Weights of a small self-supervised image encoder.
Model: 48-pixel images, arch efficientnet_v2, norm layernorm, depths [4, 7, 4].
Training: muon at rate 0.029, 4200 steps.
Data: trained on regions of photos with short descriptions (Visual Genome), 10.6 epochs.
Rows from block 8, named by matrix and row number. Each number is 128 + 24 x the weight over the matrix's rms, rounded and kept within 0 to 255. All counts start at 0.
# fc2: squeeze-excite expand (model.blocks.8.se.fc2.weight, 240x15), inputs 0-14
fc2.0 [121 126 128 133 130 138 123 127 121 120 132 129 127 129 128]
fc2.1 [127 135 128 126 106 127 177 126 124 134 129 127 128 132 126]
fc2.2 [131  99 132 186  93 109 159 139 123 124 159 123 119 135 127]
fc2.3 [121 130 110 145 146 128 131 150 145 133 135 136 131 135 128]
fc2.4 [145 131 131 112 138 135 179 155 106 120 166  98 153 137 125]
fc2.5 [127 136 131  95  51 175 124 122 103  54 124 133 128 138 128]
fc2.6 [126 180 126 117 119 139 147 130 138 139  86 122 126  72 131]
fc2.7 [130 132 128 128 128 141 171 130 126 125 128 127 139 131 127]
fc2.8 [132 136 128 136 168 130   0 144 120 255 121 123 117 131 128]
fc2.9 [121 141 129 127 129 130 139 130 182 133 118 139 131 141 129]
fc2.10 [126 132 125 137 104 130  91 130 134  83 129 127 133 125 129]
fc2.11 [123 128 129 120 137 171 102 148  97 106 150 125 114 124 128]
fc2.12 [128 138 129 126 127 129 117 134 133 124 143 127 122 140 129]
fc2.13 [130 118 132  61 129 126 170 104 118 145 164 139 136  44 128]
fc2.14 [128 123 131 123 132 137 126 105 108 121 142 133 121 120 128]
fc2.15 [131 125 128  96 134  97 148 114 122  94 118 141  92 112 128]
fc2.16 [129 173 129 171  49 118  20 128 137 160 128 127 116 108 125]
fc2.17 [126 160 128 118 131 152 120 130 129 105 120 128 129 124 123]
fc2.18 [129  39 129  94   0 113  93 123 130  77 116 118 131 122 126]
fc2.19 [129 140 126 174  89 138 148 127 128 171 150 126 125 157 127]
fc2.20 [131 124 128 127  99 135  60 123 130 108 121 108 126 113 126]
fc2.21 [127 123 129 124 121 128 123 127 125 113 130 128 126 127 126]
fc2.22 [126 130 142 140 141 133 137 146 134 133 113 109 109 136 128]
fc2.23 [128 127 128 134  85 133 107 132 132 119 124 123 128 130 126]
fc2.24 [129 119 126 140 121 141 138 134 126 133 128 120 117 128 128]
fc2.25 [129 127 126 122 129 129 125 123 135 123 129 129 129 129 129]
fc2.26 [120 183 127 122 120 117 134 127 137 167 157 128 147 146 131]
fc2.27 [130 139 130  80 128 146  99 124 106  58 137 130 121 120 129]
fc2.28 [127 167 133 123 153 120 157 126 131 138 133 130 134 153 130]
fc2.29 [113 149 146  82 113 128 163 122 122 138 120 130 113 131 125]
fc2.30 [142 162 119 136 132 125 131 116 122 148 138 146 148 182 130]
fc2.31 [127 133 130 142 128 134  85 120 120 116 112 134 112 128 127]
fc2.32 [124 129 128 137  76 132 157 132 130 144 125 129 131 131 128]
fc2.33 [131 124 132 129 166 135 222 113 124   0 118 120 133 120 129]
fc2.34 [127 122 127 132 142 128 132 128 125 136 126 128 124 130 128]
fc2.35 [127  93 122 126  41 118  97 136 138 120 132 132 123 146 120]
fc2.36 [117 195 128  62 178 129 228 109 124   0 142 131 132 100 120]
fc2.37 [122 128 127 126 126 131 133 128 128 132 125 131 125 117 126]
fc2.38 [127 131 128 130 136 126 133 134 148 135 136 126 134 137 128]
fc2.39 [127 191 128  90 117 123 166 119 127 145 132 130 123 131 114]
fc2.40 [129 127 127 126 128 127 115 137 131 125 125 129 110 125 129]
fc2.41 [129 112 128 138 192 133 232 129 131 119 123 120 138 131 126]
fc2.42 [126 174 140 105 136 220 245 119 113 121 104 126 129 132 116]
fc2.43 [124 217 130 130 131 136  97 126 129  56 102 138 120 112 114]
fc2.44 [132 139 132 131 141 129 142 142 135 132  90 133 134 144 126]
fc2.45 [128 142 130 222 142 140 139 142 139 155 166 111 134  89 131]
fc2.46 [131 121 122 118 131 102 143 114 126 133 120 124 143 128 126]
fc2.47 [118 116 133 156 135 132 141 130 134 132 142 129 124 122 129]
fc2.48 [128 118 126 126 103 134 123 122 162 121 136 119 112 124 109]
fc2.49 [122 176 135 122 144 130 151  90 122 145 137 139 120 117 130]
fc2.50 [127 130 127 130 129 132 132 113  99 133 133 121 143 147 128]
fc2.51 [127 166 130 102 110 132 222 126 129   0 122 134 120 135 119]
fc2.52 [132 140 125 145   6 160  40 152 118  98 151 117 140 142 122]
fc2.53 [130 152 130 125 111 123 136 128 126 159 127 126 112 134 134]
fc2.54 [130 150 128 122 132  58 148 111 147 161 118 128 126 108 129]
fc2.55 [128 141 129  96 132 144 147 131 129 170 101 131 130 107 127]
fc2.56 [130 173 128 138 147  90 149 114 131 141 130 123 134  87 124]
fc2.57 [132 140 127 123 131 117 143 104 131 131 137 124 122 124 115]
fc2.58 [127 132 126 123 147 127 135 141 140 134 121 142 128 131 129]
fc2.59 [118 121 123 128 127 123 126 123 129 127 124 122 124 124 130]
fc2.60 [119 100 129  83  70 113   0 144 170 255 136 130 127 165 123]
fc2.61 [131 126 130 126 127 126 122 131 132 121 128 130 126 123 128]
fc2.62 [138 143 125 134 117 114 185 120 118 146 101 146 111  77 123]
fc2.63 [130 136 125 133 139 126 131 124 119 132 128 131 132 134 127]
fc2.64 [126 108 128 122 113 146 139 134 120 156 123 130 131 183 126]
fc2.65 [131 126 135 128 119 140 125 115 129 122 116 119 117 123 127]
fc2.66 [126 157 130 133 129 138  75 119 133 152 113 127 138 130 129]
fc2.67 [131 129 128 128 131 120 116 145  72 120 115 131 128 118 128]
fc2.68 [128 128 128 144 133 129 108 127 127 118 122 125 126 132 128]
fc2.69 [125  78 128   0  43 129 119 128 143  82 134 130 120 133 148]
fc2.70 [117 104 128 175 108 119 124  86 124  68 124 120 137 140 128]
fc2.71 [126 188 130 142 100 106 200 132 135 151 109 125 130 128 139]
fc2.72 [130 126 126 133 128 124 120 124 127 123 108 119 149 124 128]
fc2.73 [119 122 129 168 134 174 132 121 130 136  86 130 132  95 136]
fc2.74 [122 128 127 123 121 117  92 124 120  96  90 113 119 127 129]
fc2.75 [131 108 126 157  48 129 123 134 142  99  73 133 130   0 121]
fc2.76 [129 136 133 139 142 118 132 137 128 133 147 133 162 146 126]
fc2.77 [132 131 128 148 145 131 132 109 122 139 139 136 129 120 128]
fc2.78 [127 134 127 136 164 125 131 105 106 134 143 135 103 128 128]
fc2.79 [128  91 129 114 147 132 177 135 127 145 125 129 127 129 125]
fc2.80 [128 108 128 122 130 128 125 165 124 123 116 135 128 100 130]
fc2.81 [128 106 128 160 141 111 196 123 155 185  72 120 109 131 129]
fc2.82 [135 142 132 110 170 134 140 115 132 167 143 118 146 119 127]
fc2.83 [137 135 126 134 147 128 132 126 127 131 132 132 137 132 129]
fc2.84 [118 116 130 143 128 167 142 127 114 144 136 129 139 131 128]
fc2.85 [125  72 126 145 109 120 120 127 127 118 131 126 123 128 143]
fc2.86 [134  94 124 255  94 140 139 134 136 151 145 138 151 119 130]
fc2.87 [121  64 127 166   0 140  32 132 131 184 133 124 127 126 119]
fc2.88 [126 137 129 115 126 135 126 124 129 115 119 125 127 133 128]
fc2.89 [137 121 128 111 116 133 134 125 132 103 117 127 134 128 127]
fc2.90 [129 151 118 101 109 128 159 105  84 155 144 130  92  84 128]
fc2.91 [127 122 136 130 132 128 130 131 127 116 126 125 118 130 127]
fc2.92 [127 105 129 100 102 123 115 120 195 121 146 127 124 115 127]
fc2.93 [124 129 129 127 122 134 136 130 133 132 133 133 125 132 129]
fc2.94 [125 132 140 125 186 115 180 136 129 245 128 129 125 130 126]
fc2.95 [127 131 124  75 134 128 116 130 112 122 154 133 130 106 138]
fc2.96 [131 127 132 123 133 127 137 129 130 124 127 142 109 131 129]
fc2.97 [128 119 121 134 130 116 132 145 136 121 122 120 145 126 128]
fc2.98 [127 152 128 134 114 117 143 131 139 196 111 131 122 131 130]
fc2.99 [122 145 128 101 123 101  51 117 160 117 113 127 135 154 133]
fc2.100 [128 125 122 117 120 121 123 131 128 126 128 110 111 128 128]
fc2.101 [123 131 135 137 161 136 133 146  97 137 131 126 115 142 127]
fc2.102 [127 109 126 117 134  97 151 126 127 151 146 131 123 137 141]
fc2.103 [124 124 128 126 115 120 125 170 132 122 149 133 146 124 128]
fc2.104 [129 153 129 193 135 145 196 135  73 171 137 132 144 130 132]
fc2.105 [127 129 118  94 129  98 138 130 146 184 107 122 128 166 127]
fc2.106 [128 115 130 133  48 133  84 128 128 104 122 129 128 126 129]
fc2.107 [127 143 119  91 129 111 150 123 156 146 109 126 143 132 125]
fc2.108 [129 129 124 110 118 130 123 126 124 123 127 131 131 124 127]
fc2.109 [129 116 129 117 161 139 142  99 131  66 128 130 140 122 128]
fc2.110 [123 103 120 125 103 117 125 113 121 116 142 119 163 113 128]
fc2.111 [128 129 128 136 128 126 130 127 126 132 130 132 132 129 128]
fc2.112 [130 124 125 139 123 129 133 132 146 138 137 124 125 126 129]
fc2.113 [129 114 137 131  98 159 124 136 124  95 132 166 135 106 129]
fc2.114 [136 122 135 127 126 124 124 101 129 124 127 124 113 127 128]
fc2.115 [136 128 127 109 136 124 119 119 127 115 144 131 137 124 128]
fc2.116 [128 123 128 127 119 129 126 127 131 125 129 128 135 127 129]
fc2.117 [129  21 128  73 118 167  76 139 157  85  53 130 132 110 121]
fc2.118 [128 150 129 140 131 135 136 137 131 132  40 125 139  79 128]
fc2.119 [127 142 131 141 130 132 137 128 153 133 116 127 129 120 129]
fc2.120 [128 127 128 119 242 121 136 123 123 210 139 125 126 138 126]
fc2.121 [148 123 129 122 126 155  97 139 136 145 171 153 163 184 130]
fc2.122 [122 136 130 124 141 137 141 126 161 137 133 109 150 138 128]
fc2.123 [122 146 119 170 136 126 131 120 114 132 149 132 112 137 129]
fc2.124 [141 134 134 142 128 135 137 124 121 136 124 132 120 117 127]
fc2.125 [123 131 141 128 139 118 124 135 132 118 164 135 113 127 128]
fc2.126 [130 128 126 131 151 124 137 145 104 139 119 121 122 147 127]
fc2.127 [128 117 130 129 127 125 156 121 128 134 127 129 122 130 124]
fc2.128 [130 149 136 164 114 138 120 108 115  61  96 115 138 186 126]
fc2.129 [127 153 129 137 170 142 130 128 125 133 128 123 127 121 130]
fc2.130 [128 126 127 130 128 128 133 129 129 131 131 129 129 127 128]
fc2.131 [131 149 129 126 141 129 132 164 125 145 142 136 115 128 126]
fc2.132 [127 239 131  76  33  83  41 123 119 213 150 128 139 117 133]
fc2.133 [117 123 118 123 129 118 156 141 135 140 145 147 131 131 126]
fc2.134 [123 101 128 134 182 126 178 123 141 206 140 132 133 133 132]
fc2.135 [134 211 129 181 146 130 102 169 123  85 169 132 135 110 129]
fc2.136 [133 125 127 112 124 116 125 129 131 124 107 118 127 123 129]
fc2.137 [126 136 130 144 127 175 145 134 153 133 118 126 127 131 128]
fc2.138 [121 131 128 136 130 125 135 121 139 131 120 124 126 133 127]
fc2.139 [119 109 135 127 128 124 126 132 124 117 121 104 147 138 137]
fc2.140 [129 161 132  99 123  90   0 143 106 179  84 118 115 133 126]
fc2.141 [128 139 128 123 129 126 133 123 134 133 126 127 128 116 128]
fc2.142 [122  28 132 141  36 104 134 109 131  86 126 115 137 108 123]
fc2.143 [122  77 132 155 134 147 109  93  80  69 151 127 127 117 127]
fc2.144 [125 135 125  15 156 131 143 146 135 135  95 127 140 132 127]
fc2.145 [126 126 128 123 124 131 136 113 119 132 135 110 115 132 127]
fc2.146 [130 125 125 142 137 135 134 125 142 134 121 125 123 138 126]
fc2.147 [125   0 129  28 173 151 102 134 118  92 172 128 145 122 125]
fc2.148 [130 123 142 131 108 123 150 137 139 151 145 118 156 126 127]
fc2.149 [126 143 127 133 162 130 112 127 127 220 127 128 127 136 130]
fc2.150 [129 138 124 134 124 131 103 136 108 121 134 127 110  72 130]
fc2.151 [128 119 125 100 107 126 172 127 111 144 108 115 154 113 123]
fc2.152 [128 112 125 117 127 128 124 127 131 115 120 127 124 123 139]
fc2.153 [126 121 132  97 159 147 112 110 111  90 101 131 133  79 133]
fc2.154 [127 130 118 133   0 135 154 122 123 143 136 129 128 130 128]
fc2.155 [119 127 125  91 163 130 216 121 107 115  98 133 113 123 126]
fc2.156 [122 154 128 147  83 128 169 118 125  64 136 130 144 136 129]
fc2.157 [135 135 124 153 135 124 130 151 133 134 142 113 125 126 129]
fc2.158 [124  92 129 148 124 118 122 152 148 119 124 134 115 134 122]
fc2.159 [123 127 129 124 122 127 126 125 127 119 133 131 135 124 128]
fc2.160 [128 103 124 124 125 124 163 123 131 126 130 124 125 125 136]
fc2.161 [125 134 128 126 127 131  90 137 128 122 178 130 129 124 128]
fc2.162 [127 129 130 130 129 131 133 120 125 130 121 114 138 131 128]
fc2.163 [122 127 128 130 139 117 135 140 145 135 117 175 132 143 128]
fc2.164 [131 155 127 136 144 130 133 118 125 136 135 128 131 132 129]
fc2.165 [126 130 128 134 131 130 133 125 111 131 128 129 133 128 128]
fc2.166 [117 191 125 102 142 119  88 107 135  67 122 131 134 112 127]
fc2.167 [127 129 125 128   6 130  95 132 114 114  91 123 144 116 128]
fc2.168 [118 129 128 136 131 126 131 119 143 135  96 129 124 141 128]
fc2.169 [129 231 130 124 106  57  60  87 133  76 148 145 151 131 130]
fc2.170 [130 126 128  82 128 123 105 145 117  87 133 132 140 168 125]
fc2.171 [128 121 131 165 255 101 157 128 117 171 108 131 127 131 128]
fc2.172 [130 111 130 126 187 111  77 152 140  98  98 104 116 141 137]
fc2.173 [135 129 128 109 127 142 132 117 130 140 122 130 131 125 129]
fc2.174 [141 129 115 150 130 130 133 143 110 136 123 130 135 135 121]
fc2.175 [127 189 127 134 120 132 118 126 134 120 122 126 128 135 128]
fc2.176 [132 134 128 119 255 136 143 132 138 136 154 140 136 133 127]
fc2.177 [124 113 123 130 110 122 119 130 138 121 131 127 130 134 127]
fc2.178 [127 121 127 121 123 135 141 128 130 135 149 128 130  74 129]
fc2.179 [127 145 133 135 132 113 134 127 123 130 122 113 125 122 126]
fc2.180 [124 132 129 128 142 133 151 130 125 144 129 135 148 124 128]
fc2.181 [125 139 128 128 149 114  73 129 144 124 131 126 121 128 128]
fc2.182 [129 143 123 122 129 129 133 112 128 131 134 128 128 126 129]
fc2.183 [126 127 120 146 129 121  37 123 125 164 137 126 122 126 127]
fc2.184 [134 140 119 134 145 128 144 125 125 135 117 108 117 128 128]
fc2.185 [138 120 130 122 128 130   0 121 122 255 141 129 110 131 128]
fc2.186 [129 123 121  60 114 122  78 113 120  86 136 132 120 121 137]
fc2.187 [132 128 129 116 116 123 154 131 130 155 114 108  99 125 132]
fc2.188 [129 121 134 119 130 110 122 150 129 119 121 129 124 137 130]
fc2.189 [125 129 127 158 149 124 115 129 131  97 126 129 118 130 129]
fc2.190 [141 135 130 134 124 151 137 126 145 161 113 136 147 133 130]
fc2.191 [130  50 124 140 181 124 255 146 139   9 131 130 121 123 147]
fc2.192 [130 114 128  48 121 142 163 134 149 142  80 129 128 125 126]
fc2.193 [132 111 131 126 104 124 125 131 106 121 125 130 131 104 127]
fc2.194 [124 152 126 117  88 101 118 119 125  52 146 134 127 120 132]
fc2.195 [127 121 128 132 172 128  76 128 129  81 129 128 133 128 123]
fc2.196 [128 112 128 118  77 128 148 127 130   0 125 127 126 128 128]
fc2.197 [134 111 133 119 126 132 125 123 130 122 127 134 116 129 129]
fc2.198 [129 103 127 118 130  99 122 135  79 114 137 121 145 134 127]
fc2.199 [130 121 128 154 178  98 202 137  95 150 118 134 124 162 127]
fc2.200 [128 117 128 108 158 141  94 147 125  97 123 133 132 102 132]
fc2.201 [128 126 130 137 134 132 136 125 137 138 126 141 126 138 129]
fc2.202 [136 132 128 143 138 138 130 135 125 139 129 134 117 136 128]
fc2.203 [127 106 123 142 131 133 131 141 127 147  95 125 130  98 130]
fc2.204 [126 124 132 131 131 110 126 146 129 115 155 126 130 111 128]
fc2.205 [120 131 131 121 126 122 135 134 118 144 155 143 129 254 140]
fc2.206 [124 124 127 112 128 125 126 132 132 124 133 138 127 128 128]
fc2.207 [127 114 128 107 211 123  32 132 138  41 129 134 111 129 133]
fc2.208 [129 119 126 127 115 126 171  94 148 155 111 129 112 119 128]
fc2.209 [135 124 130  96 124 181 108 115 156 120 127 123 124 127 128]
fc2.210 [129 125 123 126 121 129 123 128 130 117 106  92  87 131 127]
fc2.211 [127 135 130 127 130 129 133 131 133 137 130 126 127 129 128]
fc2.212 [126 132 128 138 100 127 121 136 131 121 138 132 133 129 128]
fc2.213 [127 198 126 113 132 129 140 128 127 173 127 130 123 123 133]
fc2.214 [128 114 127 171 128 119 114 128 126  86 109 133 120 139 131]
fc2.215 [129 130 128 130 127 129 136 126 130 143 128 131 128 144 131]
fc2.216 [129 124 136 129 131 128 122 139 139 125 130 121 127 112 128]
fc2.217 [129  71 130 134 216 180 173 124 116   0 120 141 138 127 126]
fc2.218 [129 154 127  78 123 104 136 121 125 196 164 128 128 162 142]
fc2.219 [127 134 127 126  70 136  62 127 131  97 134 136 125 132 125]
fc2.220 [122 132 126 124 138 154 143 121 165 148 125 129 128 128 128]
fc2.221 [128 141 126 110  77 136 186 127 146   0 124 139 142 131 119]
fc2.222 [128 129 130 132 132 120 131 124 128 133 132 129 133 131 130]
fc2.223 [134 127 129 126 125 127 126 113 129 125 118 127 130 129 128]
fc2.224 [121 134 126 144 129 114 135 144 139 137 114 124 117 122 137]
fc2.225 [129 123 129 138 126 128 132 128 127 116 129 123 125 128 128]
fc2.226 [128 144 129 112 141 135  89 151  93  78 152 126 141 126 123]
fc2.227 [122 144 128 134 130 119 131 133 135 130 139 116 130 126 133]
fc2.228 [139 117 130 126 120 116 127 171 133 118 114 113 120 114 128]
fc2.229 [128 130 128 126 131 133 133 128 130 132 129 128 130 135 128]
fc2.230 [125 132 128 128 131 129 131 121 126 131 138 128 115 143 128]
fc2.231 [128 137 127 138 156 125 131 130 135 130 133 122 141 131 127]
fc2.232 [129 127 127 118 121 153 125 124 123 123 119 130 126 124 129]
fc2.233 [128 132 136 123 119 138 114 140 139 113 100 133 115 110 129]
fc2.234 [128 129 126 112 128 131 126 142 122 123 130 132 130 126 128]
fc2.235 [130 131 134 124 132 134 120 132 130 120 145 159 130 124 124]
fc2.236 [123 141 126 136 116 123 137 120 128 147 124 134 134 116 129]
fc2.237 [121 143 126 129 137  98 138 139 131 156 207 137 137  90 138]
fc2.238 [135 129 136  65 132 130 126 124 134 115 134 136 127 116 125]
fc2.239 [127 132 127 134 140 131 135 150 134 135 118 141 129 130 128]