Rows from block 11, named by matrix and row number. Each number is 128 + 24 x the weight over its row's rms, rounded and kept within 0 to 255. All counts start at 0. Numbers have three digits each.
# fc2: squeeze-excite expand (model.blocks.11.se.fc2.weight, 240x15), inputs 0-14
fc2.0:115139110147102136129121135122121166057119115
fc2.2:109197149127130125129128141128076115131125125
fc2.3:118133116114141124116135141120118131043138117
fc2.4:126141145050124141129128137124138126118094147
fc2.5:102131136127127131137111137134109125047148131
fc2.6:140202127112106108143132136131149130156140140
fc2.7:101182126128125137125129129162188124138132131
fc2.9:217134118126117130121128118126136128117136124
fc2.10:163130178124126128125124123117138193132148126
fc2.11:094134118197126129100126166125117127137116124
fc2.12:090105079129165116141139103114136106107121152
fc2.13:136162143125136143084143153110149155179132133
fc2.14:124119112117140123128096158147185142170118109
fc2.15:141139154142130119155114145112142122056107122
fc2.16:134139125123149112123123144110206110149129112
fc2.17:144136149129156159112161132110157146137182112
fc2.18:130137123150160182139156141089149138144155130
fc2.19:125125094158094133076117125156107124149156122
fc2.20:145113149135112134137137164129161183087131132
fc2.21:123114059125129136132124177106121125106131134
fc2.22:131132129129118213132139127130115126098129125
fc2.24:051108149133122123133113117121108158127134125
fc2.26:113120148096132127098144091131068138145149132
fc2.27:134123151172158127116101170131163114113157117
fc2.28:112047137130129126127129130128169137130127128
fc2.29:087115130121126104129130144130120109113055128
fc2.30:212146160129128128128128128127117123127128128
fc2.31:110129202127127128128127128137139076129128128
fc2.32:128149145115109123133129109142139125206150128
fc2.33:137137123085128101151126175077147132130140125
fc2.34:140159160120147105150138171118135134181138129
fc2.36:133108138128088122117132110139185103143090113
fc2.37:134136115187080127126118134122098154102117125
fc2.38:139113100157159132112158152111104119075114122
fc2.39:162132162115147121133108153125118195126122125
fc2.40:137137114194131142127138164130082114125131128
fc2.41:139142154095156122186141152155132141148111121
fc2.42:127132130044143119130128101144118120119138128
fc2.43:085154090118139151155124111082143116134114137
fc2.44:088158109127143132135126174110085129097118137
fc2.45:117141097172108095147122168130138124101096122
fc2.47:121164147102140114066136133136149125090123134
fc2.50:139128135064118144116132095138142143115158094
fc2.51:120143135132172135170156121146165142137085127
fc2.52:129154162185119102142110160126136141098132132
fc2.53:153082142124125131127122140117055135128126128
fc2.54:123148137146071081110129113115094122117145122
fc2.55:172106152137129129121076142109171139131136142
fc2.56:149128216128128126128139127133117139127128128
fc2.57:129115117165103094131122068123114112146101132
fc2.58:133086119127070128123103126124088159127112130
fc2.59:124140143147087173108127150092159159130138124
fc2.60:133147139119111111167130148159154135189139127
fc2.62:117130099128127079125085140141106130121141079
fc2.63:147082116130111128116135114111098070134153139
fc2.64:155138145169083135136119118137155155131085117
fc2.65:121091134128130129130131131119202089125130130
fc2.66:117133165143074097135118117155111112094126108
fc2.68:109129186088116133126136130108172102127136129
fc2.69:124133148131076179089134143120141125115107112
fc2.70:121139132145116130113150166200139151127120123
fc2.72:169121119127128122130128129162203122122129129
fc2.73:097113124121131120117110157143166065124148127
fc2.74:162154152126116144097146123133131195128130125
fc2.75:053121160139125124127133130118095124136148135
fc2.76:114141114128111145122154135133205102130123141
fc2.77:071081120139147131129139119134096092133120132
fc2.78:158166192110145141116106134125148138113126125
fc2.79:135137141118179078131107133112166141140154133
fc2.80:095115112138112112121144127108109118133199146
fc2.81:138138138116136112188135178138137149101110131
fc2.82:161193132130106171130125124142138135151127134
fc2.83:138134131050134111118115088131132137139131126
fc2.84:120125118127099114143142130088187121128170119
fc2.85:116127127144148126128086160169121132116123184
fc2.89:162129101125134126127132125128160054129142134
fc2.90:135145130147075126139120123123191120152137116
fc2.92:041120102132123123124128129132143125134126126
fc2.93:099126129102113123103116136104084178131155147
fc2.94:102136074147125123131128133113062128133126131
fc2.95:124146178130166123135127137173135110115168136
fc2.96:125208127123132112145132132116144144157122131
fc2.97:089138179116118123130125122119156137073128115
fc2.98:100126140128128128128128128128216130128128128
fc2.100:114133119134117064096116172126125117143107115
fc2.101:155150142075126106150151129155130142141085128
fc2.102:119132099094149168093141113144141113174129132
fc2.103:121152122140124155130110121109156123106092067
fc2.104:132133127153075089114141133135145136174154136
fc2.105:181123126127129130127129124130055150131127129
fc2.106:138094078121119127130091104114093164125130136
fc2.107:130163152148097134141064133131151149116134120
fc2.108:127184132120120135157123131136180095107139120
fc2.109:115131106129133154137097132130125136134125050
fc2.110:133137144136148126138135133128214139132120127
fc2.111:113134106143128126182126123151122123144143188
fc2.112:137158123123153125059146093137147145123127127
fc2.115:132128144133151142120109166071133151164115150
fc2.116:149087116129160147156128077104117139107113133
fc2.117:157147102129123128129127127130056089126129128
fc2.118:127131126135170113126146107131097164097116079
fc2.119:142134127124133122122127162144163122202116120
fc2.121:131128116133068139106124142130127105104127074
fc2.122:149137158135161130195121113134124139125109101
fc2.123:126132120144093117116123127123130124116054095
fc2.124:092140140126132127127134129128195078121129133
fc2.125:172128095128128128128128127128163062128128128
fc2.126:140141153119141117192127160151154131147101126
fc2.127:100125152113082140126119094117134147144087095
fc2.128:121134118099101109096143097117114139174093106
fc2.129:125168124169174139134155113111092126144142129
fc2.130:182101165127130127129127129126186127124117120
fc2.131:131132133129123127131040132131134155125130123
fc2.132:194179154128126133111138133144126146130130127
fc2.133:142129115134124131112163136103051135129128130
fc2.134:090136141134133129134097090147097125172095139
fc2.135:140176187128127128128128128080107130128128128
fc2.137:150169176125185132120133142117143129135145126
fc2.138:120135118155128155067170098139116133143134122
fc2.139:130116116126105165122107122104116080175148113
fc2.140:136170160120096132130128114129066130129134105
fc2.141:142146179107163138120169104118150123149111133
fc2.142:149143142124207129158129140143140118126134125
fc2.144:128142160092148128193129148107134140132113142
fc2.145:146130130137108137128133133204145147157122109
fc2.146:084125118106062143108131106126120116140135145
fc2.147:167090127132157135089111120129162147163117132
fc2.148:133137155133129047132123136132108121106136124
fc2.149:151128126095075128166113134108113115159129156
fc2.150:156142209123129127130107123130126102129128128
fc2.151:111156089124127127133162128120111063129142128
fc2.152:115113133126152127063099133082113123121136127
fc2.153:114145133108134193109127163126108117101149142
fc2.154:109106118121169143123125151068103099137126117
fc2.155:140134174124134123123124117203145124123120136
fc2.156:123106155132118120132125118128149157137204123
fc2.157:123176161122126105171138151109137169127136132
fc2.159:128124137147083129120147104105156119135118188
fc2.160:111125140127125129127127128217143126129129128
fc2.162:093136102123128130135122132137103052121124128
fc2.163:106121123124111111136106088155084134121102084
fc2.164:118124115112143107138123154104174121066126120
fc2.165:124121123138133120123114070061121113125125130
fc2.166:077079168111134122132128116133164123123133119
fc2.167:112106140157100118127101081147168125130160122
fc2.168:128129127131058138119095117126114130153167132
fc2.169:127125142074107137135113067119144128135147142
fc2.170:189148109122134118127131151125172162108128135
fc2.171:157208129126124130123134130112102145124132125
fc2.172:145156143128136114166129143115147145196121130
fc2.173:144165160121109114141129178122128172153136134
fc2.174:138131124113106188106124125137120120181139106
fc2.175:105127114143106140165097130169084131100143137
fc2.176:058132146124127128129130128126069129126129127
fc2.177:129133132143147122146147114204133143147155129
fc2.178:197147151147102132106145143113148116132133119
fc2.179:122122140106155134154157131108171174094117135
fc2.180:124137118151065142109114132118128113094091145
fc2.181:115085131132104150121131107139078099131166140
fc2.182:110125129131066141145111117134131133124071144
fc2.183:150166187149135127112136149104130160128110126
fc2.184:166148152125146148125126140101141160077099128
fc2.185:093115113151084112113090121149126120141160098
fc2.186:120120126199084125154125149136126118131118115
fc2.187:094137110092126182138104156131164121136127130
fc2.188:109118065131105133138122165101140110105146119
fc2.189:145111115128111126140192073125118129134120116
fc2.190:125127130098077165126167128130165136153135120
fc2.191:114122112124126107130142130180193109122130139
fc2.192:139095129132112127128094131131162197131134136
fc2.193:074131106141111127128127124126194117124121115
fc2.194:128126138128175125126156162189150129133128140
fc2.195:168123117116130156119158131154158151129119181
fc2.196:126138126072106133078145108135100113134152121
fc2.197:133091113128120103130134124122177174168120137
fc2.198:132129149128161128122197142139139126131169112
fc2.200:073137199132123128134132131119136141124139129
fc2.201:095130093115146134147119160137117140066138134
fc2.202:144131136192164138156114121123129135153155149
fc2.203:106131074123124178115169145118120114130133143
fc2.205:158095171121126132126164137146130183119125128
fc2.206:200167134126119128126125136126156148118107127
fc2.207:162158182126133117134119135136180134131103130
fc2.208:165125113136135115112130131116188107106155160
fc2.209:131140134117117143062141177142139146130143137
fc2.210:134156142123123126134143197176130142134134128
fc2.211:099068151126123128138137115149155081128128126
fc2.212:173078175129130128136146121135126092128118128
fc2.213:178182168128128128128132129123162107128130128
fc2.214:145123160127071143139121082130141108123100114
fc2.215:131145142104112135152132099128139162174136079
fc2.216:121145159143155126159140144112138072158103129
fc2.217:136141150104094143067106111137129135156150116
fc2.218:122154102128127127128128128043120130131129126
fc2.219:097089090135132131115129089157138093145149121
fc2.220:171135142130124116074131152147134088111147145
fc2.221:157113130130116112130132140134155197164117119
fc2.222:074118136122134138124120084127103120141172106
fc2.223:132118132115114123128112055104110113126165122
fc2.225:144150130095141116168131147127150125191119129
fc2.226:141116124093118114172155170157156141143114142
fc2.228:157130216130125129127129127125136130129127127
fc2.229:142127121112129093113137117131151162076165155
fc2.230:098143123131118108143122130121098120067172128
fc2.232:134101112131179076119104120148121119099114135
fc2.233:142130120140143131109136121135180146195128125
fc2.234:113131133150093119154123081132159121141169100
fc2.235:104147110121124123131074131172129173123109134
fc2.236:137092106060104115131137125156124111121137120
fc2.237:127123107088101120119127138088164081142141137
fc2.238:125121128149128090101146107146185129119162148
fc2.239:117124119059121130133130115116127113154170154